From a checkpoint of a small masked image model.
Model: 6.71M parameters, 64-pixel images, arch pvt, norm layernorm, activation squared_relu, moe soft, num experts 64, patch size [4, 4], depths [8, 8], widths [64, 128].
Data: trained on Sentinel-2 satellite tiles (TerraMesh), 36250 training examples, 11.7 epochs.
Rows from expert 45 of block 5, named by matrix and row number. Rows with one number belong to one neuron. Each number is 128 + 32 x the weight over its row's rms, rounded and kept within 0 to 255. All counts start at 0. Numbers have three digits each. After the name is the row's rms in percent of the matrix's.
# up: expert up (model.blocks.5.mlp.up, 64x32x64), inputs 0-63
# down: expert down (model.blocks.5.mlp.down, 64x64x32, transposed), outputs 0-63
up.0 075:128115114167139145108067090147139134109066118060163158143112146161108121146104133133207094106125105173122111140151111193077091096143136080110124162172155102108155115125171191116140129068117183
down.0 079:131143119134128102106200088090121128136089115114139137056105066113156137092127108176115185176092206078153106120110152140149145136143055157125086159145152179152123146113139078089101125097104121
up.1 076:158210147160158092102208154124133164155117152132128093140113114139125182146118143116151141080151180107083124144130111122114131130171142147177160159137055094191193187117094128118117107133153160
down.1 075:087076118113133094198139129185116156116141149156097118112122142169052156142148108112114117119156073162099100128149127101174133184106123111076125112149118131104077134118106226127176157170162099
up.2 096:073115088161112132124088064149134140094126151103191155124126157096165160101186116137133172118137118184101084106116117152105044132163116145090057106130192134136152096134170169119166129123116158
down.2 095:159099144105102134125105146063119123048075112099187122054112143092149159118083090148085078126135155113172173125145120172126113103185159083168171132112144110174157122114130132147106138136100076
up.3 177:060115159168107138122094141195114093101088117141141173154147076112144133126103156144165126146148086121130126128145085018125104119105153133124118127110052141067140107111128204132134144169111108
down.3 161:173139154119159164131116100015136148126183132089161111124096124137131141105160117092047149126114185103121089151133126210126124100169108077085137101145158155132112140148159085128163126116102147
up.4 071:137122106112099138098083183107051177165128126135136121106082129132117104065126066095106188122152135123133108155143150158088141127091095150158142138144198080136126084080080133138127146096206149
down.4 093:120114134141128145135159127097081139143123094134142064079119093140140118117106181060121132129139137147093158060141200087149138093132086131135122070130088059114107109202183143153096075101135129
up.5 057:137136156105112134096158131106101160187131102154159149128168162124192157160157097079086126129112126100084137106090170157135079178068106128075105105202166121102096105155101113076100090099096101
down.5 077:136114103154138119097107137170117109102150149147134080103093094111181092125165159077138135090080047130091114116126130099149069139083155083105129130153160129128065160190143173044103126114148138
up.6 199:095114103157129122148119051155140141105102098049179147122112131107168150067171121156170139143093117189111101116120122160111079135134124130126079112146204115127157095163204142119162095152106161
down.6 160:136139130097098139094142138068126096093064138159133145082101105112103084140083127132124114165098148172130133112103168172102151156160159150198160129126180121174092145131063086102098179103200143
up.7 061:130109140134203104165109131066117134121120141076074106129100112157107121034182126112175099102080113076123135136150101133133108167150104124123121118123109071146157143120175122077147142182057125
down.7 079:140092098129121092145124189165154165118136093150112182135138145165110105098155104125094090149167085149195116183098164065180131120139134150147172166102145150203072134127181121097121148132172113
up.8 048:137136143161083129156173156149078167146143102156122117119114088104143145175159117075105095138120105125046149144143150081081104116153083082175131105153082152169096102106087037122118086104128144
down.8 073:148186086202183131114128099147123108142145176159183122132152127127144097120121107144140158122147127163135105188154182115144104152079091085151184125111064172115161135111161140106161141174061090
up.9 058:196145183128123122110168128084119152118156174151170113082161103196117074141111105144160152128085094075136132129161071131104106153097113181154117112156084142175173135105096128159169115114063139
down.9 069:195151140152121100117155166154151165161156129136159101165100109147081088094170150151063161066136122130095106160128082145135092130125123094115152140056124098146174118121086117078105169209115128
up.10 051:102089085153135098106142118178123149096130132066141085144113172145161122148141146084172123159167131124112083128114137171127106189185169106126148120145112185156169128150101146197198174131181160
down.10 089:087102128157143115149163140168115172148072104088062139174134135126120151127141192153092124120222184187147130182103102147109124161076126167124116135136158139164175125113152153144089115101110083
up.11 077:088123130142099114167105117131140128091093084113142080129194079151107126097147112126189133141093111082132183129171116181121156063124109073114115153114155124086185131095185194135108118134069120
down.11 092:125126071113107089140120192075144180100109153092099158133122107164161146086137031099177130093128170114124118115179150180124161132174160102150142092104158121164127135171161128143109155158123186
up.12 061:132134144074149136088118170123132161114134102215113162105085150101096100106101157127073074156094114185110162097180085139116096078138145151071128118140128133160133109158115089093159070129112188
down.12 079:101146097152096130132090147114112183128167132135114187105106074182111130167157163140155103143127107103170201056152073158150120131119143113160126119152098128111096143173210128119193085128129099
up.13 083:131133127134161121169097087155168159136103117146221141168113102148181164081163160128136163143111150153104101095158141163117090129142091094112139113155224123161184096146161123143158076151106162
down.13 096:105152193094135129137089150148118183058119113097186110034175174161108106146125153156105126148085125131106110097137148137141117140091209169150157112145129143092117121150122121186089152096136105
up.14 055:080089061116121115179148084094170109098155137119121190165126137150124159174159157129124179106160132132138130150109057199152120169133163138076141124125139093160160080125125135103153199131171103
down.14 066:182129190181099147109134115114053122091113103216130082131115148143144124168147154108140152082062121099074121162113117116131072098098097174106170122110161130147143170126166113133153136130074140
up.15 069:149183127097095162094091144103189134091114114116113143140114122091114176132160140121123219131146160196115067128150144170068142159133090090115127103108193171158147119087166168143122115156116100
down.15 081:097146168136129158181122117126165131129099111169161182145099154163126136202128144168154122153092141118100117089108138142112135153092149122132206164146082109092169145156103111062146037116181141
up.16 183:077120091136140142161115085150167120083104131108159150123078129160155146065172114131190151119100088160085117089155141167106063119123088125133094100161166112140137084174204182107143126159101146
down.16 141:132202146102125120105129129042130127080086136119128153114152077097128089137084146138123099184105164121155122148101153159145156097182136210189113133075161150144127157110140077084099134129138166
up.17 060:074115137167137129158093149111119106125078131094164126140110162158113178143171160108152105093143139100149074135150167103195106115073171167128169184125129158100153164156094200078148098094133081
down.17 075:139170107105159154131156191137148177068133162101111111119146143135109171165085109166090104122055108155071105119134136116121115123142096113096161134125133082157138156115136117109179165160044205
up.18 290:091146146159108159117107099190093110127101123098141160163161099087149162109143166149161137152115101152114157152176087039156097089117157096096110135113034137077143151108134161137144122179081117
down.18 237:163116135136152121139106113007141116147157140105165128132085129147135154122124137057106149127127122099113117134117124243129142107146111085091128109172167131146116104142160057147183134094104141
up.19 056:142061118168168135149121096102118115143105169063143136140054116117086093169163165062088046100105113143151126094103122111166117106158186124136145145142164160136114154134134166108173128149078154
down.19 085:041167176142125084071148135099054128187110134085141133119168158141077121178150109123148111116129116136067115163166138133095079120097090166161122064159122099115120148127110114116120163106106166
up.20 057:154129127157164139123118069113095184155119148099168171135068067157098170180129160110132104111143142099177091130159132107069169102195093148106117139119110152099150090152100085138111152072137183
down.20 088:138115128121174050160173132107103085129177187142133143130086142139094163091112150179176165115091172157157148155180122099115102115107151167092138109129087116156166143103127064143088113058138152
up.21 063:142151133117130177127127123101131127132127113091099124069157111110110158079066155105078080151134095118115151130195101129062145029072073095128173169118139117162128102142138103117106170099126161
down.21 079:105138117097106193146125158106128102099104042099182099154123119137118083100174160104140115088172138093178111072152119150134121174160103051126126115140089148204146136136154121148143125153095080
up.22 062:105093125128092083154065151108210124139123125075133136159149165172198121159091188136110111135133153163151125154085148098123142084110104161116175179140152094185146145097149114182120140078148120
down.22 085:141178101082091115140129142106113144154143068135081104136151149131172200171124129113090159125111194118143166121127137095111144151116142141171080164120127119144144136063085185180222103130143121
up.23 055:146078074157137109132123174095086188123120169118121094136112065131081108125149061150138137096124167121143085125077103125138116147096125050117129084135124136153116081140115083120126033118118086
down.23 085:114077144070155112107182183095108162141151090149105163159173116082152130109155128092145125119137129169101162104077105150112119130115103171144133102117120108129128210170152113086140194065094185
up.24 060:183088110108174104101115106195085110183191114136087104150101113152083128141127113086190090088086124150126130119100179097151081091146168131134120136147086140125123130098114083113095094106175184
down.24 070:093105131149180110037162120132127115188095135074124149103079166140150118109116192162100096127119161099130101153171116127124135098157112170093143174115091106121092118091114092120045075120099130
up.25 058:096082138167107106115049183109153075111124099107138120155118055138169127087131134113097143138067142110140084112067126094124091050095113081092124144125114149152137059133104101129105108133107155
down.25 077:148180127141115107114119128176157132200114121170151118084171162070133124108119050115133177128147098108105106107107161178080118145106176156086144172104114103155161084135160087126113134117048098
up.26 142:111124137150142133118085129157092148215156112135158153129144095122135142132123142135123151098130139148111129156145066027158157114137150099108150147113006140080158109138104161171167124157102108
down.26 127:156099171154159173161129112054170112205167153085134126159111146104133160138137108085078149103109189132101136112174111158162131109137110103066167140158128130130117101137202100190166139143127112
up.27 064:109139143085144175115124174125093106183153161102143148090127093136129124179185171141131161044121203110095126102112193134122123111141110140135124134134079148152145121106077056102188169113144126
down.27 078:132080174127131054098100102119125114156178105128183124152181114148092160101093117174133164087148132206101193158108109095074144141135188152133103108149115097109131144172102162098128166144162132
up.28 057:122161145105166146126138106156138063125139173134148141147147114135127205150113117124138134141084152138077091147180079062128046129166106166056094168130118139119120122080143177150158081131130172
down.28 075:130074164132157122097119158114141098128143174120098102067088172113129133171148142106118150116146102163085217100067125162133130122165139183106101132085179105090106130149152147151181102118049131
up.29 061:110133079162108164068088117186121091176157165178144141142132141156105167087135149122146106171151115177140065099144162103162106060116106129137144117161067138083126158154167160153119079140093165
down.29 070:083107128130197082134131146080150135179094156123097119147118163181152129147129141150154210087180118123105129124146165182095116106086148071107116070161181110122147128143136149190128164163108158
up.30 054:093093129080111097162086047111145165136122133160167111114120104098088078115083108114105117098167134124170135119149187092130141142217101096152138071161158115119108182149164118163171143128168118
down.30 076:139151088093108102127130077170135140138127098120115176149179107152127173146134097119076164165123129081076185087163097140119134062076146142124098130152113180194081138141174142097131186167156124
up.31 066:143094140150107121109170081135132066149140157189078096171117224158103128173135163136104116122153152086061157113202168143124137097158051109147107114147123154133118110115158118142127131103135099
down.31 086:155157106153090201088077104090184122107108146116179146163139106132153118166143104111099082201133110117204105150107107146130111135117121169110119138114115135170175067092166166140151111091110182