python train.py --translate=0.06 --widths=[64, 128] --eps=1e-06
Rows from expert 19 of block 5, named by matrix and row number. Rows with one number belong to one neuron. Each number is 128 + 24 x the weight over its row's rms, rounded and kept within 0 to 255. All counts start at 0. Numbers have three digits each. After the name is the row's rms in percent of the matrix's.
# up: expert up (model.blocks.5.mlp.up, 64x32x64), inputs 0-63
# down: expert down (model.blocks.5.mlp.down, 64x64x32, transposed), outputs 0-63
up.0 077:094141149127143149145133104147145164129138118089144137076128120110124098079145120076157119127140137150138138131128158127110120141130089105127072184125168128148117137133171154174131120120163125
up.1 063:131106172129149144129175119111114130109153146177139142149156102158159131146123087136114191084156124154118122154125154134155111113134119139151142118098097128117104122091103124098116112123104184
up.2 095:105114160139106148143145087134093099149154130088155148121099144084156166064132134138132144141157127147107106147126115172133083076115139143143130115130142135157147133124155167122165112130110142
up.3 074:097139127148115185138189121126145120147130138108126112112100116124153140135114107131121121102123085164096108118124137156107088141149069154128153115157135147093134132092081161164108115153109118
up.4 070:079083117143108139157126158093141141143121130167133134124157102157186128123127139136082141132126157141122159143119112109156133118101132076130155124119116133109073157178087140133115154137126143
up.5 082:131120106101112159080123138076149169136130167149143114073115164128148115152105116113124149133116128111152124086141151095120151148131105084174117103134136139143134158165135112151153133098111164
up.6 068:127114153139147124191145074115117136159112114156122152115148109147104124145167152141069144131126096152120116131147131131130125121093068136153127147139091126131125118158101140123150079152171115
up.7 053:130098108117126107114165114104101131146133119137161125154160121156175096121183100166117157116171161131092088091103117131133142148121132103129082117125106122139144128101178129149136091151123116
up.8 081:141122159152160140143147126188147100104119123107131160130124138125098147139163108101162156114114119152113131115162113154135105127135147125113144094084173143097111140069108150151106079142097118
up.9 066:142108131101118141134126132095132130108081165165152085182125116142106128151144102127107124181120121113125155118143168124122103130151097141104137123120166148115153141121096184107122111107183148
up.10 065:147179137117149131097159157134130150147171095114144108143148108145115164120161087109091125104130177113115111116127133145115165181155123103132137141117108112118142106142129174150129106088157161
up.11 058:132106113117117105134119133132154151106191143123144166118116116107157145149197131107103096134144092108113128127164139178116165093102139155143120098157144107128145148183130111115138124107112140
up.12 065:128128121076130099146126153097140144130153138139113152126143149150093139109137097119172168107149116145151123116119138141162107160099115116127114081151121112160146107084211127125153146123152146
up.13 091:108107147094126171134126128099102135133096135103154140087104137143101121101145119156164140102159124187141109113180128121137137134115113088123143131111163141126103084148094139166116113125136182
up.14 066:141129141123116137097140143146143102161164124097132101183116117152141135144135128138140101157155137121125162128157152115131129173186100203081154109143127139123122128137109167146159131110103134
up.15 068:116138145143120120107143145183139137116166151143161102124144117144138128154116064093074142066155143106137141172135095136111155102128131114138122125115134088129147148166114122133158149093133134
up.16 087:122133141101141152172098089143120137101134137141145145116138115199177140096163155140108127082134133138099125131091137133108093152116117111127104163169115111135093095123156150138134091153121140
up.17 078:139119152121198136175072164118100101127168126143153142098156171126095092116100094123131126109158143124135103126136122133123127138158115152138149121122128110159125136100166138138160130119178124
up.18 239:086109154124130127157091085139126123116114106089150153123116125142134185070159093133147148115116132139113100122131110137110111118123134107142129140141153130114144090157204147142126102144109168
up.19 064:154130140134096119141112136118106106138142073080143115123127136121124116103157119131096120117150115151108102130159134117108119165074109139080159118133129178102119173124128165095181118142098150
up.20 077:079113122163137068130139131135131094145087081094134089086145105165181161141129104120121121134148099127150099130146113140121111129139119127111120126126120171117169124095140145142172117106132116
up.21 221:124139138162134139107101117156138116126145127119114128159163112105117146114145151132143124173116097159106141152154083084157124094123124098070108135121100112091155142107159133157145111170076110
up.22 070:111115132147135113161114092150152158153134163088136119128139091094117119162103143136093129096096115156107089160134140111148135121161120109120085113155083117098112130150113164190115143129118105
up.23 228:122137124167132143113115121144118134120133121100117129154156117110131148109165148146156132169099100158111145153158086115153124084126159082075108117117149120099152139094164135164142116163076114
up.24 077:107120142107159136138151096135135121117094114119155150130083135151131138116146114086137133114173124141112150138181139111105169075081161114122114111099097130142091160115105156111113103139101165
up.25 076:130144125126145119113098135158111153134119137081108102121083131135165139061123132112139195081139151132132114151146076120115108117113148120147126131125134119110120154182171140129134117092150112
up.26 063:169125112153115135119112092070148095150166135120118121119137150160137122138112117131153145145112117146093151136111144141121099136097099167143108067119080123144116158096113077133151112119159154
up.27 067:149153124157185134142141087134149093138099115112122159153113104149103137064141109124121132093151143144083093107111147153154105116129141103170103131132186134135135119145166153141130125111136138
up.28 074:118117120119137155143106167115071128070118158123161150105137172163151130141112105120117150167134124107123104163110135114077151169131139130147147140148116135142108165134152113152108132088165151
up.29 072:096099121146131170126137140123100190123145084167183087115130160102142161116150127090101109151138137149139133140158134163160118172151118118137137131145124139126170133147102121145115106097122120
up.30 126:113113147144112120104130077131118135132129085080179155185133138125148159092128130115131139135106097136111106111127109167124099091123144163121123117111166133120159098102146177159114094146114124
up.31 062:097124161124150121146130107166153113105131130087134135120126059152128122108106143111102131114107122094102129091113113090122126083148143131077153118099132150147098095134085135163153154136102153
down.0 080:166181116123056153135115126150114119109121157105146112139102123146129149107091143133131111185140120106140111151124119151147133135131174122123102113171158136126182110113106129125119157106157163
down.1 076:100129104163166122109089108114087130121093161137136145121143120116104141135148137166131080164097106107122159082163111124142139098141134154103164177138116103114122156097104155144148104104121114
down.2 100:130131108138151117143104152113120113123117152110114087109142110146112111121170147191123122148147117088145168113157164133134160155086087133162109131124153145170144137144124124124074107103089106
down.3 086:123126122139145157111116105178101157162097130135121113159107137121138106124161164107136115145188098105186153140155135109142114118161130139108074117123165158127117124136111118165133172123099142
down.4 078:118150120125135149108159077092139165117150121114171111121113131119125098101092114076135070158140143105147124182155136113127145125164117126134139159147142093084135113135113146142127129120144081
down.5 097:127124145136124100155139121133123133098143105136151178137136120117118135105110169084106150125139108100073171151134119149150137096113121121079105178121134134134138076115097106150170126093140094
down.6 091:129145110136092128155132147141123142114154152091164123105146166110138131148092098131142101118098112106086189131125115121115118135104080150104102161118126147082144095121143118131122112178123177
down.7 085:110103152158124150173149130133111132109120144096124114115105126135090113127115074131075160114146093140097173118102109057130130088102104154142128121156153135121131124142158147161123129108120143
down.8 103:149120112125125182112106139119154163118115126118125116128164103160151100119103094094134076126106163102123141104126146161092138127087113157160177102118154109141108117136125171165093139133141144
down.9 084:056124105107154136124150102117150117156125125064137135105132136145090114100166111142124116166145140160132151098164142164088115151144153104153111136131123131112154102155162137109132141120151160
down.10 091:120149103125117109113135160093120118149146094164115126133111130135147172144156114141122131149068107114105185164124119139149159098109138086128135106167132134164129122165090141090123084115102121
down.11 080:143156151144145140120187092084132114157163082120101108105129130144122122160120140097138101120126155122113152127107096127155159095142128108116131120091125148138183132148131090138079175119120116
down.12 090:134060146140134135130102134161148126130129104134095150105089088095105144128178104116110171141085134115125100115140143121099110144131137141140113090093162101095106134141155131100158120121170140
down.13 090:152172127133130103116134075131081134090158068130111148150150132139116090149151130107090141130081128139129123102157127127140115092119122180091111147121114096138121160126095124091138134119132154
down.14 079:148124146144119126141147077129135151093119133136078116139121177093140145147131124108172136112174100079186122137108180110146159140124137113108162115147100122155142116130132147094120143124145104
down.15 075:114136110137163072112129137119105142135154147118151168123103124074089150166139157104103136122148094135164145131155137115166082131134120110134123120121126118099157125095118088127171108120126183
down.16 086:129125168175108153135127086167125118116120122099104145185133113108098146115164120108139149103126147112173149136165120123145128151112175164107124138092085146145102086120154113133139145106114144
down.17 103:146103136157120136099188142118089136141128104136179170141131116142152082120106150152120133161078102123142146127156129113137124160101096147154143092113126122090127166097139155097126155132107138
down.18 162:161133126174128184127105153141133111132100127167107122152127142101108099174091143143143124100132130126135152144153151075146141142117136154132121094127079133144110185114098119113106126168143148
down.19 088:098127126093091114110128131165143117103121090109172124112090163142171135129141132099147121163087109122098167160130114125145159171155102126122149126143127151124111140089137104133107132078129082
down.20 092:113115114136107123159140156090107121127093139174108095143092092112133163133094096174160097121129124119121151120144114109104152091138127112126166176084103105121133135094108107116139162116137162
down.21 185:089116137128120126126133125076145106159140129101146118122085136161128142125124093128135142152093133146120118098096131194117147098128104106114097124147208136153134100136154137150153125102095146
down.22 084:118126181105083103144135126154128176126141116102107100113131118111120172130136084111119137127120173149126148131112105146102122078148162097122114175170128108144148145127125119138184154131116102
down.23 180:140116111171110146122099108074134090105144132117137129116094135131130126131137089125163129133115105136126127094110158209093145137138160123113117128158200122167139119147141114149132139127116156
down.24 085:112180117167108101126107149087136144098111129128140148133104101074150140169132154138159141101134145116116168125132108090100110146175114097104139153100080111105103110148139133109155123106125120
down.25 085:109133080121155149122111122151109120138153131095166116171157089158117183083132154099142092120118097139143110105108122110113138175135147157170115100100090153135108129090120119143115121127116130
down.26 094:132103126142108139153104115156127114144129107099155116102110117110103143121085096117108103045144113143092108113144162126123147094134107111150131149112128068129092154101145178123122113131128150
down.27 075:128109087086119162146110116164111128156141117150128154092167138112138106076124180153144116131136129092099127149122144086120126129172124153124094134092140106142173117113129137112108157104095152
down.28 081:125086164113149123127179157098112165098119149123154149133110101157125107152140102169128143114150160082137080137134161105152095125145102130087125138152125171117124133140162112135127089110125107
down.29 097:105097110108162169123126093139126122132122120176167140142122129129118129106116161120122112118162084125181111162171107122128129153140106130162146116154166151169085111112159174140094123123131116
down.30 117:102160090127108179086120126099132119108135171133093137090109154109122095126119085110167118141132147117139126109163135142107112158122143133165077123112158172133137150109146122093129170134127148
down.31 080:137119146141093082122105131123157155150124150142106107156107150158110135173145104126133123111150146125089124092103160188168150098138120117188121134131137124162113165111147129131156112153129092